Rows from block 2 of the audio encoder of a small encoder-decoder audio transcriber, named by matrix and row number. Rows with one number belong to one neuron. Each number is 500 + 25 x the weight over its row's rms, rounded and kept within 0 to 999. All counts start at 0. Numbers have three digits each. After the name is the row's rms in percent of the matrix's.
After each neuron's rows are labels from the 100 clips, of 14976, where the neuron reaches its highest value: "strongest on" is what is common among them. Only what is clearly more common there than usual is listed. The data: read English sentences (LibriTTS-R).
# fc1: first MLP up (encoder.blocks.2.ff1.fc1.weight, 640x160), inputs 0-79
# fc2: first MLP down (encoder.blocks.2.ff1.fc2.weight, 160x640, transposed), outputs 0-79

fc1.232 118:496535490532515548491526470501476482525490533522453543518516489522522501446506483509482490520475482488505521524483507527525467493513511509503490503498477528487463496506530518481474513516519478536490471542506504516492523456500507527478514483
fc2.232 118:498474525520471524501461528519477513482493483487497526511482529453529509508529519482489495466488510540447496506459503517484475501516515489497499527488479498536541470499448544520526486493536492524439522480495500481511494537491468473473429496
strongest on: the word "of"

fc1.123 096:484470501555512494498487516515480501491487519504508469488554524522489475498487501543503557460547487535512506463481500504510499516478492501483490493496529494530464496484516548481445480500532499464496547451455479514476459528511482485483534532
fc2.123 094:493484525472477514514454500498482529545517471530534521521447480489496507496475468512472492506476477523553520523543516479493497497520498487518525489509502511484529524525470515484512456476523522507494473499504581475496498440464497530544506492
strongest on: the word "the"; voice: male; the word "in"

fc1.179 117:522506472501488467456482504439498492517452519546514481524540476518510496530529492518504480463499469478512501478501530470486558491508502488524444485533518503534494479545485500472520523487499488504481465443522519499466482452460512557492490458
fc2.179 111:516518479536495516532518474482497475470509515510492535472475490489504490509520468478467471501503475517518507481482489485532532461487463512469468545481481489508527478534486444479527444548498519513498533483516485481504513515478517534489506487
strongest on: the word "all"

fc1.553 136:527540518480470478450517491465477523533501461511502493546443514480475466492471509540511479476496531458503464483532500481458488481527469481541511478485510507504500476473554497448470534511488504458472506479554489489494488490513509510494542475
fc2.553 127:471466513474497540520483497509485517492496486515489483499475522527457513527493466504494507499506485490483496479472483515476518496518498516445465507495532508485512526501454468541531492508523542494486491499463543548521509528509537500501500528
strongest on: the word "i"

fc1.484 113:506484503489518482426489492544497504526502492501466428507507536538487485511500496546499495554484513509455510516504506517467491475484478513537509491489555531569484501507510500504469447483509492512509523490504539499539494506445512500505535516
fc2.484 106:543532515497533473417489511476469533510504540495462515489541522503510487502485509525473511538525506500498491470510476483478530507471516462494508480506497505477438480463473490514514470507496492478503520509478485519503524530506513455496521525
strongest on: the word "the"

fc1.317 115:465453488496505560530483522520500523461524472504496496478499514476480456497483479503518506481506526518489461497496528460484524506517474510521483518538448488502451503517503535509507446470471515497491507511488500515486523550472528535534453500
fc2.317 116:448510490467518486511500537517503519497514498510503499520509478486495492494495511512535467491501478515506479491503526484538532515479508489504515481513485531511491477503491499534522471513480491530470524435456491560511472538516484466449539565
strongest on: the word "not"; the word "that"

fc1.499 123:494495534485442533508492453517477526450528480501530504486463543520514516500515491488531504483529525500497518518447515467464531550502500496505452472488497470478498537463518464479522539447505491491510515468488493458534506525503505495470509505
fc2.499 128:472508509492505521506518501509526501492458434431501527506483528497504525501495508502508520491499535533530511436502480507537501504495488525502468515530548478487467486518489494482497494495498474514504470500527508534526492533486484487516480478
strongest on: voice: female; the word "her"

fc1.188 138:508498461470499549499529549476503524523486515474496465514510494471492439504527488470449447513497486474506512500453541544488492482456529532491518559527487531467482520478498498489497453505467520503533480502519470477480516474518494500483548493
fc2.188 132:514525490477450490477547529476546517492512521489485539474506519492431495502495516482514500479500546540528554518517485509513497504486503500464516544502506495497512506468471465498529510528423490522501490517504481479461443487532460509514533461
strongest on: the word "his"

fc1.249 106:486462493491510521524452475493560501517527503505492481508496536499509506522486485479518486497506548465497499481499526494505481504496515480533473485497494550482489494503462488473506511501449516512526475453489530480514524536500549560510507498
fc2.249 111:479507526455519467523515490536546533506520480551517488512511523520515481483480470502496499462494527511521454531496503496488514485551509490512488469528495501507491484485492475476516505495499499528473494490497506502469516543512535492454539467
strongest on: voice: female; the word "it"; the word "not"

fc1.106 066:503534538534503522464514528503478477494496475466456457531529512481433510458477494517535474521448532485499473507485430513499453489492521515500526471494470478492500484516490524517511460509486483516525479480482549454537564519536451517507465482
fc2.106 065:546498519474474487491506494502508518517490474458543473489494508479517532481475523534508471472508470494539543542502478488504495484529492472527521491491509497491469480477469495544486500470546482497507510497492546490559486483498523539480513484
strongest on: the word "have"

fc1.550 102:458487479522470437484493500469462494526507533476499501509483518463482497463528525522543471487495506447486533516527516558466439462513548499529543516476496475483538497529503460469444530531493532450510488480481509487500469480469512498537520503
fc2.550 098:518512474492462469504516512508494510480546520466493526511499442510435488506501483488501504524524508502532476485448515498500471497465475500505511512497544477510489466510497502531535495509495535472553499455486516470530488519463458498467518498
strongest on: the word "i"

fc1.603 093:472507532509505495500537552503459540509507483505550507535490502532482498494507491533528503437490502512453482483493501537494485483525427469524475473484526481470481522485481523460526468540512542525511512483528504506499491535473486485477498481
fc2.603 085:528520518511453451492534458560496476489500498476453487535482461548478502458475446442495489508494499521551525530477502525487514516518467541457497517467504537509492502486515525493470482465495537500504530514470525524477524501468535505513481485
strongest on: the word "him"

fc1.274 114:495458512480495497505509499514513459484552496541502520503519530492551510502469499527463535494498482475489485487493487524481522487476494536510467478489452436483505480521495475519530525508502477481506467488473546498508516476573497539542494515
fc2.274 109:520454510526510515473481522522489493456508485496522501517489518533487548484506519487402510506515516468484446500515493511503521519551487519553546518518480533532535549529483492491520529509500522493483531514482514487496525458507421525490480471
strongest on: the word "i"

fc1.19 100:518512495522484498522529477509513479501539534534525501458485532525513499452548551510511522526484456516507511493502467499502521479497533465495536494500472484504508525517495517503524477581484536502514513469466537472532503503516485501503506525
fc2.19 095:480518502480479518437515505495486478510543512490504467535489491497456538550522492491525483483501510468476493465533451496488523503508554497484425476495537502489519514491512531513520468557509499482477554482518487490555484476494523542510512504
strongest on: voice: female

fc1.25 103:510511507513521504482490480492516504447469529485494465501525534464489519514512505514530449471533524502519515510516514483537498545496512481491503504495538472519526466462478541513510510513476492494548532536520502514499491537510492504478532496
fc2.25 101:469507516494498520493475496542496508504489512507488501470462504455477487492533452497496512456552491465521496502484507481493497484477495499469525572476507498496499488493513511518501502484496464554489499534539530473498522474466511496537513501
strongest on: the word "you"

fc1.444 110:541548471480511477474509521525495504500512488480506533492442521518518508498473503503478501491471469520541551479526494505470489519484514485495526487507486498530500537531518492480538467466503547476492504520538504481532516510495487500467498500
fc2.444 096:530448513510471503475453538532488477514457561489478497536507516504518510524517497479522530487504502529536522508500473484512486491518463504497493497494485413502514466479488507471473441463546499500540479504530495504549502526484526499527497522
strongest on: voice: female

fc1.566 124:508515482505427515507518502468483456549522506503504530518517503511507506491467489473501452510445491478532494554499498457472554470491478458460498465529529500472528520489494498491512534469505524518490476480530504512461479522496541522481511524
fc2.566 128:539525489484507509531500513499433515499470525503486497485464545486519510498487520511505552539520497534484483486545522483504442503489460479482478469469502495448513513509505495511511441557464496506484502464480486499498456459487531520525533506
strongest on: text has "not"

fc1.473 112:455462479486521498508495512501529478522501514481461488565487508502480507512526500493532509506496530543465540456524516514496491461531500443554506460546503516476479483524510487510510516491510479494526529504502531486510528460446493489512512505
fc2.473 114:498512503497481520555507515474461474488472534515485475553522514535466515513518511513485522448502503471504545496516456534519527532526520479515493464510512476540449514457498516501522509510514497547508503476505509430482464490509518561485470536
strongest on: voice: female

fc1.225 104:462493497526539457493485538493483453506523497483485470474481497482480474484461454520470514491541499511467516500505449489498473542470504504491515485511517522518535493490518484522513470526477481495508519467483504479492513534456483508525506473
fc2.225 119:516471501441474527464510545502507528517518496494521480489509497525459503457471503479518506452477475479501517462484510497509519520468496507507484532486457535507507513480509488538544519551513509521519454477516464490458481514466487519500493528
strongest on: voice: female

fc1.420 057:487512477495495484520522491489503479543511511500454481522515528494520468481534532490528530500504482527459513482524476503462499504479501481491500515498513532497513487483502509530535484460450475485460507520473485501527476542529503498512512554
fc2.420 051:514537493530518509499474498523491504507475527559512519495506510523470483511472497515509558532477509517458535537507502504522505534511514463510528449534511492495501507516523505501532467519484571472494478517495491515525504514462543600482505510
strongest on: the word "the"

fc1.319 116:524515508527532453506530517504502470535502490526487511488468564502486474504513510492470493468504491475470488495498493517451523507512513504467540485467494502498443467482508453502500461500498515535541498481486455497514486508533495461479486530
fc2.319 123:483523513520492475480510505487547500453515527522504525524500488480462483465511496480514528498550516434497524444505515486513481497477454502528532507472536491503501506479518577499516470512515494475502484520498539488486496528492520533495439518
strongest on: the word "in"

fc1.156 105:526522541514506516528467479496523465504515476511472498457501471537483496502527453506504482473500479520546504497502505490477478496519454468542471484458487473482520448508510511528513513506490534513506545504510474513518528526494472525550482508
fc2.156 104:502529517491486513522549503505534520489527450469558515450510464507507518487495485513486549520471463525480511492501496492482526482487497468507530504447463514476511493511546514501480496491503493498521469496515467506460489550536489515565487498
strongest on: the word "with"

fc1.555 098:513482470478535532499503465471513502506507453528510471471542459447487535477471510553523488490480490513462494462490506490514529503522497493466521510487506475492493486508517524490531485512531492477457482490538542478494546505526487535531533491
fc2.555 098:496506498493541504489538543472487489477497457527499541530518488520535516520518548519504515471491458502506472484456487505498512511526504469509473523539516506495518531501450493485473461478498483503480517510473470490536492442499479476483496455
strongest on: voice: male

fc1.594 106:470488481494529496533501544493494514488490489525477495484493517498498495543486524503509513522480451499477470529459501549525506491502490530484506532498511511506504509456506455483498533526529491469508467487531503445512521475496529496500534512
fc2.594 107:510453550495477508469542551506496481494526475508442493545471521501500484488533546511477523487495483542528481518516465469494511528521536493463530527514500466490533508457502455503507466524531543468477470529517480503447536467504500489515469486
strongest on: the word "you"

fc1.596 114:470514495513512517463547475500522475484468528474476455497545476494468555473474499516477524514454493508524510514516506499566479483501482480512478482539476506470526487476486487472523512485512500508483469537473526553513535510485483484514506504
fc2.596 123:520499545495476480456515508495486516493507478488489508500452534484492511509513486510480494530510479457471485471471527528527494528525506476495511514521475507510497491521471520535487485478509481499498474462541480484528501489483446521531476507
strongest on: the word "of"

fc1.320 071:512481507477507499489484469517497509470489512512494479476515555455516488527502481463482472515496509487532491522517429493483512514547521510470500510489507476508489522503503458543506546530458514502488513512484481475506489499520502514472486478
fc2.320 069:478485491543545487490457500505534527518451449529511504480487536461513493497477478494532541581486524501507516505515516518560548495509493544489483487480473541499481511493513530493520491477496505511455484501508526492449497469518509533488532473
strongest on: the word "good"

fc1.219 101:467484497513556474468499456493516454486491480507439522504510490517526498505480472427502478492499507456474550532503501490522460507494499484503496509530492499477501475462509490448528479476473486466474500516485528511504496490486496520486531527
fc2.219 098:489483512489505520502476499541494535480474448553479510525484539480481536474509449477465497494535482499505499517512435465518527522514510525523533501502454505526529528532467514507486536485547490507489551484523501499470501487525513492499467467
strongest on: the word "but"

fc1.256 084:475480449478491462507512462513530496504467494527529519517482455506486448489510478464501511472510538531501498486528451531471477487500510513486488484539512525542471513504525458497521520481487456471436459491502482546509504495528519465514502518
fc2.256 081:475487507517495494459504503504501490489507524490505466529491504487466473523506499523504521513492445507541537498455520515529529532518476538481505404477535479423511534508512477510476545530500502505462507518506499511486495533473460506517525485
strongest on: the word "up"

fc1.95 098:493489530496511476473469486486516535539517495499517511466517496519531510476499546474469514508491493556509498516480494511543550506450472498542502528475550455488522533478530512513498527490501524509511485470489514483522511502503459447497530508
fc2.95 094:455488504487538508542525511490483555500449492524454506495499530530524485457474482481518463492543516473527509514466498524514503454444499488554458500470522520503533515529477474546486507505518499482516506537518508510526475505496480527478508474
strongest on: voice: female

fc1.269 106:492529470518550522518485532483451532498472468528506461528529485483474511506477473471466509500492526509477494502525518492509467482492489469478502547466532491481463469516499525496470488573537484479512518512509462469569507527469452551478516522
fc2.269 113:493547494443511472515483483522549513521488478545503524466508513499458486463493544533495538533472488485531498529535473463499514468510499511489508523520517514515501524491441460499519515538529514501478512507531499494491474488484490474467500500
strongest on: voice: male