A small encoder-decoder audio transcriber, trained from scratch.
Model: encoder arch conformer, encoder layers 8, decoder norm layernorm.
Rows from block 2 of the audio encoder of a small encoder-decoder audio transcriber, named by matrix and row number. Rows with one number belong to one neuron. Each number is 128 + 24 x the weight over its row's rms, rounded and kept within 0 to 255. All counts start at 0. Numbers have three digits each.
After each neuron's rows are labels from the 100 clips, of 14976, where the neuron reaches its highest value: "strongest on" is what is common among them. Only what is clearly more common there than usual is listed. The data: read English sentences (LibriTTS-R).
# fc1: first MLP up (encoder.blocks.2.ff1.fc1.weight, 640x160), inputs 80-159
# fc2: first MLP down (encoder.blocks.2.ff1.fc2.weight, 160x640, transposed), outputs 80-159

fc1.247:152130137128116163152106152132102084122169112088127117141127103092123114157143149127159162129131135106121109131122111121174130129132117139112048145115172125083121153110152139095149115130121125110123131130086099174149150129148123136115075153
fc2.247:104116120172151122125107133117124150139151169123127137147168136144176088134130142116153144114128151102139169149147156112133110132120138071120098131069149167167164125153129094142111135139112140161095130155138099102091108070124113128099102123
strongest on: the word "of"

fc1.369:107129108141146155126109109146069171157130144119145101116098144069133127125163145135145119139150167091138126147113114103147144122093141142150095115064145125133113125137114092143137152142138121118135134117160157189122120084164121121101117150
fc2.369:106111125173123121120090094123116104162087084126136116107071075141140110125179132122142125139154091105152142115147132123125124133111114115137164146144127142134137150136117145094134096119120139132151138130109142126151099124158155151108171161
strongest on: voice: male

fc1.274:124136135133146112106082112128135096140125119076156154118184119150135148120081128092137152119129117099118126139168075137092105113173176146110142167070155095143111151114139131115119110119142152098138122121127151095084139121134101132097128125
fc2.274:085116151081115139120123137136127119150100123131116142121173122079069113116145091147147125121107131118119145124142142102125118112143126130145171106131119105093140130132122109071123142160133126095170126097141129141113147127123142121111131087
strongest on: the word "i"

fc1.290:117129073104123143125152120134120110135122125151139152145113146136144078083112102129149116141105145143107118094118164175200079141139138138122064085138089087148133103130133080111112152118133120118122161109131107113104115145099100091167098120
fc2.290:113194103136142125069127105142105136098105132089137112114105133136120101134085164159134118125155120156129128128131151180065109139150123155123113150117152160113143190175089142162153109126153113117190093097135124148169105116146106122126122133
strongest on: the word "you"

fc1.188:132112108110138149126113134136105103168113111102129099137119122117149138141120136151149146127154114096140121100044117137116161132141153153114139106162094124110129138098118142155139155193088122121141098147150158148116163141134141151115113165
fc2.188:117139139124137132164128142111113087133095107129145160141152132142142115125107092135124163129163116100138110107092135161136132126108136068122143068159184090160173111147107163126129138148127114124136111166113132141113154120108137120141134151
strongest on: the word "his"

fc1.120:127166128116126112076153121120149111118106114125176144148114171080133108126134107121116175155160155114155135109140094149082123120123120115155093148183080146167101131105122112174174120161102135137122109114111146111121138164110145139095181132
fc2.120:107124111112125121102118138125094174141081124118153133116147168155179132109164099147141171101113146133114112123107096140143153152140125148116147097158104123107172095132153110133148156157131137112110119108124146138172126107101144115124149139
strongest on: voice: female

fc1.420:124138124125147112113155090127122143170137116110155117128172117132095134102124106148136158114097084126090058155134091081111142139125085134107112144125136189145169135118104094125178083187133156159161131121148137130160128103128113165137172156
fc2.420:107077149176124106137191105123151149153095104149113132136109110117097128126145135116080134130135132109139100130102143126093137129106096098097139155122129134120174116130149109097141106130124112108084165110092099116133120117100138098137128122
strongest on: the word "the"

fc1.434:145135095114137152099152136153151140152149113092115143090108169111123146125098135147108128139142133155157149180113156081146152152126160076166121095116104133131109103136157162154157133156162093129132106119171146113141133127096091130143167128
fc2.434:143144091151114127098100147172144136088166107135100160132115171124185131110107124135156141083150142112075127119135135113164126082145096131146144162108158114123147113130129135112157172135160114162099164096145107127165171152123155148154142151
strongest on: the word "he"

fc1.258:093138168150139111109133107139132091166121108132125080122140148137122087097130085133122152173175132151133096098062156149093122128142110098121101108139123144132131135124126098114115127122140146130124160132072153136131116136125137075158133149
fc2.258:117162143122155166106106121159166147083143123126186090120115134137111124119112155115135133117155122141063152124107162144128144131098140107160138142075111098130150167133114128112125123100098108156121123150138127123109123123143107129107162152
strongest on: the word "we"

fc1.596:113116121135152110135201174125126107119130127188119105097106151118161150125137077115114163144122148110123136119166099119107085141089178103095110132121087106125105132147154121143144150131072125173145123137124095110115124123116099130107136132
fc2.596:144154166163171132173114136116100132095118151168176142082092134161144121107074119110114171130148124166158163106106080104115112154165160129135137159149158107109114083132131117140103150067100137137145106093144143113095140128162142080136101127
strongest on: the word "of"

fc1.549:126143109127160102100132118156143109105103111122091101137112117154075169077159105129121097130105161108126155143171092125108104130131113113141115126135077088110126118124093120144095099072171134140160118099119155085143125162086081114150149135
fc2.549:146171130127131112082092108105165075085121144133126145133131111103106120114089124133106148140142148164177125088112144155105118127107180140103111145125184147176178110163147085096151144136123107115090119140131114143145139132108146156141109150
strongest on: voice: female

fc1.173:139140124127154113124162104115094150108111110123081125118107129101155142153155097142145131132108151139125114120135136123149113140113163114161128136073101136089147142079146138105138104143140171130112132148103148141160154125073138142146095060
fc2.173:152105102158118095072160145113130145098143132121135165108157127122138119120129103159095164111096118120137123133142175162093101109137169138109136153156136140113125096142130131184119108120161098121110167122109144077133130104124099104130121108
strongest on: voice: male

fc1.297:051082131150103149126094155167162176116137152091083127113113114141122121110119157132125119141087101145114153138101127137107147171105114184166171107140146131144151109122147122120139160131091123129088155122110148164130131158108117140141162130
fc2.297:185107172146141128149101129106150126148138102129152118174087099146137184114143089083140115174146108101135146135102125112181124128118126136145136165150152118113148085123169146096121103113141098160160136094123112126129128134092142151108121142
strongest on: the word "she"

fc1.473:104126059100125113131124106112131130098091138114136065149101123160127104137168164149183160143142089162089117114110099143142128121127125091185129143152146168154122140113166109102139114122147126138145133131134119138122170107147148124110097139
fc2.473:071129134097101151127106125126155144101133097142121169105143145108110093088147160132104106143129140129118130174166150109160145103079133146127095113118116126123140112140141141105088131144131162124114172151116139122146093138126125130089143105
strongest on: voice: female

fc1.513:144156129133117118131142150136139124073148112151137083138097162089093154096106178110152171154173102155131093120134110152141076159104136129151109124158142109120107176151189147080116124122159159105149160082138159115171096084144126152129096145
fc2.513:129126112121102101154131160132166176126131112139143140111131136133116088094141137135108126092118142161110120117148192116136072151158113129081116131102163159127128108197116136142159189127091132165150153128161146144106126141143116167136124105
strongest on: the word "of"

fc1.156:089172126138091096143125083140171174131125158107105106106135108126116147128159151130160114130142126108097130146133096169104164138141097150137131169071168118103185119140119096097105137146158170140105110125139104129075130132128128117140091121
fc2.156:136180074127132095151136164139130139122108158078091137138101136111070138167126118113129132098145140091124143085082143117122160141107101126149101155143126133160114128114149153123134106143116128109145117142125148106142168155139165172133102085
strongest on: the word "with"

fc1.319:133181126135135116123096143148117184157130143113128114164118116150133162144152090131112183118130127142087110121131141113068133089115113148132189143163155157124121113100118176103126151163146134127133112108061110113181109124125124117140105119
fc2.319:122122144152111102131132144142145120128181135149109145109148160096068117117140160144130087130117134128185143093103149172119117075103129115150170126101147164093147088125081118117101141135127116113136139129123149128158092126093134121111126098
strongest on: the word "in"

fc1.256:112165137113143116167103104139182102091075128180140111109116139139102138117114122074151156124103126105147101141103118159121168141111105109116134144144117118139156133138158146094095160125155104163101144131134109118161149113120126139164094131
fc2.256:132187116105114105168134117123160094121127145116145157147130119141119167135124125116133116078099135156116077151125145126129128132087098118145144103173116139120124183135121174099108169134152112107123157149121136150122103124148095125138084135
strongest on: the word "up"

fc1.555:138135092125107122109206136151131097111136146122175092122118103085121109117109150106162112166155159139122170136103107115110145159151118119092089118153134122131111143103169130137086141123091149125160119135093156134163145117124170131136138171
fc2.555:119163140110110122132127102153155114094129128139165139094138110073150113133118099108066103122103127117145086114106154118159105095148145138159129144117142154136099152120121169120148134105092151154164128148125161205092177129162131149125121126
strongest on: voice: male

fc1.232:110075090197128157139150132144115101147105100106139104137079162115161181113119135113116123131149136063141093138185137112146101141097131112090105164153123129117150109085187149147168156124097144162143093142115125105101126126112120130135141142
fc2.232:157138164184159130138113120151140157112132157142175121175146156133145104137119136121125127097138141113144179084157095068186085118135135101113124127124121101124147110110113114167119112116104142125140149146148115113107139113149106096135091116
strongest on: the word "of"

fc1.550:130142123169105145106144124114165155106117141124104123139102087120176142119144107160139156139124135126114098141118139140139139116124121103092131143149132130162166142138103155127101095108097113160145150121173129123136143139155112164135117103
fc2.550:098119165095130107114087155145144109146147110098158155129161177098087087135153092133120135160082179159123145149144160074167115119170163147123134141142122115123132105122198131111123152137126140131126127101128122146097139155140117110156124126
strongest on: the word "i"

fc1.553:122092119162093141138105122119168141101101099153138127154140108154141130141140127169123174131121129136135139135138113139124155155108113134136120158131085132144149123077108103132141134124110082132164145121134113140160192115131142184130104166
fc2.553:116093133113117127092119096143123109122090165115138181142132105093070075179148095126123124109109161154186126129144121117139159111136118154130120125050116112102103093162151138129102161124125120140116115109105152157162156169177109119153125101
strongest on: the word "i"

fc1.402:149141115163148173158155091161142136148133147106127151104126142124117101163180109111131122113111137129110099103113104123168129175144172111067154152119096143102162105130123109111091141138156149133110120125106146136156119142116131114157129083
fc2.402:174159076129130149124110152135097111134142158194165123131127135109113136175133165141135094120096123106129150093143108115108176115115141079153114126114164158164150129130123129087140123170056115120138055094160119145100106136122110141147134120
strongest on: voice: male

fc1.276:144149163110103153124138098127105129122124114095125091092119121103145135119110091145118131115135111137136153166121132137131141127137155141155158120176116104189128122135142091144129116164124150086112173085099125156140093126127155117163123111
fc2.276:127164131108127122110149096132123148146185120117168139121106143116118102179112115089149180102130147077124138098142100123157121152135136087131130092139111145104156122112105089101158160122137144120145096137139136103176130133100084121152151137
strongest on: the word "not"

fc1.237:117130137141075135117113136152118188129103136133129127121174106117112133127139073115111125092138109113139082161142161143125099121138109156105109113187137089140096127125143125135132139142100162149156097115085139107125136116129154148140118109
fc2.237:162115109133133108128114141168115126150148170085115106130151190144137170131090142155159161123167141107152159123103146096127122102124115102122155087172140098191126137105118101144081146139113157123128124128140151113136149089091143121124145126
strongest on: the word "with"

fc1.627:131109089127124097168154116139179116117119111150131127135149111154126159121129146124081148145092095071099119118143156142141131094182137153108115126144122130120105095119146102165127119119103127077062123121126111138145140158122092163108162127
fc2.627:199134136155136142113127084136089133181148146146126105129121107127138154132087133136158121150124121136148137146166128083159072133139112149103166109092124109184136149148138079121150105128070165124092101102160099127170118144153150147141112143
strongest on: voice: female; the word "you"

fc1.603:203143142114148137094142106148124144159118154147104149163115129123123149148117125095132110110144117110129137156132141151073117196086137166112083129145147114100112130113130118128140126123103092146116140129064158132142097107118136140106103125
fc2.603:119132127152132091127158155152132140165093128095147188118091125132132126120139120104134075125155149133162085131122147121132114125146151121171147112113144130147108144104143162132135185141122156116147142131159144085122118140109130104121105135
strongest on: the word "him"

fc1.317:102143152124102149156108170084128117088126109105092126145106134119126149141138137102162143112179113174132103114134174158139139130145141132169125117084134120136176123141118144179137182096118141084171105114137113129084136117139153116114144131
fc2.317:149125114153101111113113122083163093126161072113078136134117100110131138162144187098103127167143140122132126131115171113133189144111154112169082139144126112113129113062170132131126141148123164110147142134125129138107120133141103129093114152
strongest on: the word "not"; the word "that"

fc1.25:129125096136121175109105142136094145131147141145139169101097183103095116128089128135083126124112139116069086114099122179156125129103131116130169110106137100148148144122155140132121127133104130175121109161089110164126161164094063182112126108
fc2.25:141185130115154092141123104164153133156125122142165153145137122124140165159075094161138153156122100160119142138158092160147142123115153124115163167094095093116123110137164086110108125127132088163098135122092114169137078098144181110135117100
strongest on: the word "you"

fc1.484:108130122142049138124136116170110121118147113126139113138140147108138120099168141136121166117098076127095122143103115101156118148127091131144082133106089132108072140108116114136128082159131139115123152128150147135165148169127139131123127140
fc2.484:116121136146120096132164162130127201149119087165125147100116104112143123147144166134144159098096122148111110130132161145143146150055106162099135097105113133152155120086121115101123108109118125133150158151120162110113101083124120120111181160
strongest on: the word "the"

fc1.444:122099131111140177150119162137138174127071164109172111102160101097112109163142148115113186158123100126155130139085138146088125045142094133156132134156114098100084120133124126130145142175103106141094110159130122142132120151124113132115109153
fc2.444:175085163129114115136108114152119157134140122171096145160103088133086144143133149165112108116117112101139132127143109074133130136140159142104132143118136113128149108125081123122100146091141115131121111132149138170138186142112129164155141151
strongest on: voice: female