From a checkpoint of a small encoder-decoder audio transcriber.
Model: 26.5M parameters, log mel input, encoder moe top_k, encoder width 160, decoder layers 6.
Training: muon at rate 0.0054, 3300 steps.
Rows from block 4 of the audio encoder of a small encoder-decoder audio transcriber, named by matrix and row number. Rows with one number belong to one neuron. Each number is 128 + 32 x the weight over its row's rms, rounded and kept within 0 to 255. All counts start at 0. Numbers have three digits each.
After each neuron's rows are labels from the 100 clips, of 14976, where the neuron reaches its highest value: "responds to" is what is common among them. Only what is clearly more common there than usual is listed. The data: read English sentences (LibriTTS-R). In brackets: how many of the 100.
# fc1: first MLP up (encoder.blocks.4.ff1.fc1.weight, 640x160), inputs 80-159
# fc2: first MLP down (encoder.blocks.4.ff1.fc2.weight, 160x640, transposed), outputs 80-159

fc1.134:125094100187112140133093140164166082077177122116068090166144109160112113115144153074099097104083070138122149129129096161124045141146118131142123138094127084144126115132152098096169141148094144143122087177118127114225111128128093162144136126
fc2.134:165138193059107182094185087150104129120095138122107125142091192120173132072137088109180142069126142103121078092168166111130122143111134147080127112169137138187083142151142093133095116144131068152132132140127149142115129134120139131107102166
responds to: the word "you" (37)

fc1.427:137097135139154120146166129124154164167145058089117088138129134116089100074121145194117164141081171118136121114146125178127109141128107072089114134086112105168066119101077121120133154124097121072109139147118122119122110102108075153101152135
fc2.427:107149119156122169137142101140183118180064135163129136130127130089152143134117083143146137116103143116124105155111100148090122068167136145107091158154144134144140203101139125123073091175203122126192041182141086150099110121090126103210140134
responds to: the word "was" (48)

fc1.43:134072129158093126137167138135149130135098153096132150174134088139122113128115138071085059130154099091141155125141124117105094138158117107120147160141114187142109045157162130130154092105132119088101105159171214110155121115100154129117181121
fc2.43:176163148094115168097129098173165164135135101189134087101148152178080098075112131146129100141129112136215175093088069149148059204152160142075115159160070123122099166184112141099153147163134089155105161091177090096115147131098077137071108167
responds to: the word "you" (63)

fc1.80:170148117147119144110191145169127087032098088101169164123079115065111199132146106197088104058112125145146109094188164180117069123163126135098119087148139088156134173141141078100083102147149106132083127112115116104135075121124133162121209088
fc2.80:219056098109143146128142116123137140114139198067145163136170120106143071163139125082104104108146126117122144116146129109081102079154147113128070113069149097144089141166160114076151132139169168098141091129149135100145107154133121152108147083
responds to: the word "with" (36)

fc1.553:101097127136161155130072155108094136116111157098110120108170114089129161129080110164117116125176109125123098125081159124160092186145099139128074137107106126183073129159065123146132144145131149078062136168133081078124189103100119143148158106
fc2.553:108131117135129128119164136137129165079108101080097156065165080119118154174168160148105094083106098139111147075102152163094180066138146161107162071149106118103142179130085093166173139137129147123122122111146203112063108158120124124098183123
responds to: the word "with" (50)

fc1.204:156096114181169159120130182130086143132085149139114166099126134138086130123120159152083156086090130123104106186126116146163124143140132083093131146133162000172115149166131048128162104104083170119180146116132175131175100148119169146099130098
fc2.204:150071132124130129135098118177156112141136153133133097148157124084177126093152145168157180159179087131085136107076142125092144205116124137188089109107159090194133143133135155142112113110060140142111078114194186145109118108133156119092133111
responds to: the word "you" (73)

fc1.465:112074075073146095124116126151109127094119159122077120159117134111145167077149111107136143129112148094074130074099137140133136139151158127132106145082146158130115163060127105017133152125151198102117198145111124098189120134131169127164148114
fc2.465:065111185159145106058124159113106144122135131160140104132108176176094090077167129120153139149113118132165146106057160122122078089143161127094113190163145142104131160073140177122128079081111130115105145152103134069129154139136164099061094107
responds to: the word "with" (44)

fc1.7:107177107160103119133117120168145093181088083072129137115138147170131118111148137184163126142061116146154099148180147135099118097137112115126201112123168106139157119081131125153142118159058100119118125175137110151129114128081113171151091118
fc2.7:148128138127107150133103082117121130133107141113132123141147162097114125144108124110156094104177161128127080118079101117157070088145134119125051148174096100092157169167107158115158131133172107103113073086094097198144105088140127090209151176
responds to: the word "was" (34)

fc1.406:200115137170104087139127135167150103113087144049135159193159141071109131048095097153168225128167160122128155123097141120114179131088107156095098139178147123208130139122135102143132074121094156101135096128101105143125147154131110065085149105
fc2.406:065107132060160126188114084153125194140113198138163157176143172130106079071130121069133109172153121130145156089163086180118137122149115136134146111124097125172149114137125147141133096126144039143121125067173121108133136174153148148149108098
responds to: the word "with" (35)

fc1.191:075063147096151152171102120089174107149055149110096146168119074134074132117151096112088156129143062169084097059122109100114207157125121091139125164142113166184101124085147120132117128109148105085122127095127145116091132160093143134072169084
fc2.191:114099146123104111089086136128114110067160132143169101152078134145168166117161203117145086147120150115120086119099182170148089107138091162187163131161117102119148136136098157135149185096160142119098090097098133110124099114104157161140126099
responds to: the word "you" (75)

fc1.597:101139113118126144158105144129118114092106116139134130141112069100160114125134144137134185192163097155167152093130164125135134098074110133174160073068099110092193102089157150149125131217164134119147132106141137128131125128076118159183085066
fc2.597:122093106152132078068183161144181125143117154136158194115076166080138194172126136112136222097113173087123100147164093144143140126080129176177123102107152112082116139130142104089120099162158116189128131120074119155112116142141207124181138154
responds to: the word "was" (44)

fc1.231:076174125186071177101106119146096116083106110119090125146116121122155073130120193147110124115104139108137171189108190131147142168178089152089120139132120121156122134104148096136174061175148108169149140081137144125102118148144190137215107086
fc2.231:151109160129074166075147154137115145135095120141142124104108191164158126167154188116140122068131147099099109130112163088206120135153208111107104131175133077166122099091084199115097125170130125142132114124118184103167132115161103108206108084
responds to: the word "was" (35)

fc1.314:136077067094155147154090166154169202070123148107138095101094130155133150123155152120140115113122066136125092122137193142117123132190119127108158113076153101097183153176162106148107148152131150151108137119156108176102163068140152080096136111
fc2.314:190151082129144094036138240182172109129146140131143180147133151143182107146130146151160120140130132153117103101097092106094140068140128124076089111117144127117164118102118137108135150141118039108140173120176123053104163096145149131102176113
responds to: the word "was" (48); the word "with" (37)

fc1.548:191146074115114106055073113092132119143108079125053130133102114081129121107105102140074186122114114121081160172123137131180099099160102111128125199096092122074134063085065119136148152139200157136134127128139130147181167122089104072103136100
fc2.548:105125142110103130159093144147119096144201162112223115107129153108153104159143145132150102107107083156171080108080105123148175171186149150146143093148094196126129140099097172066093160116134070113097121096082114148101130089090131135111142168
responds to: the word "you" (64)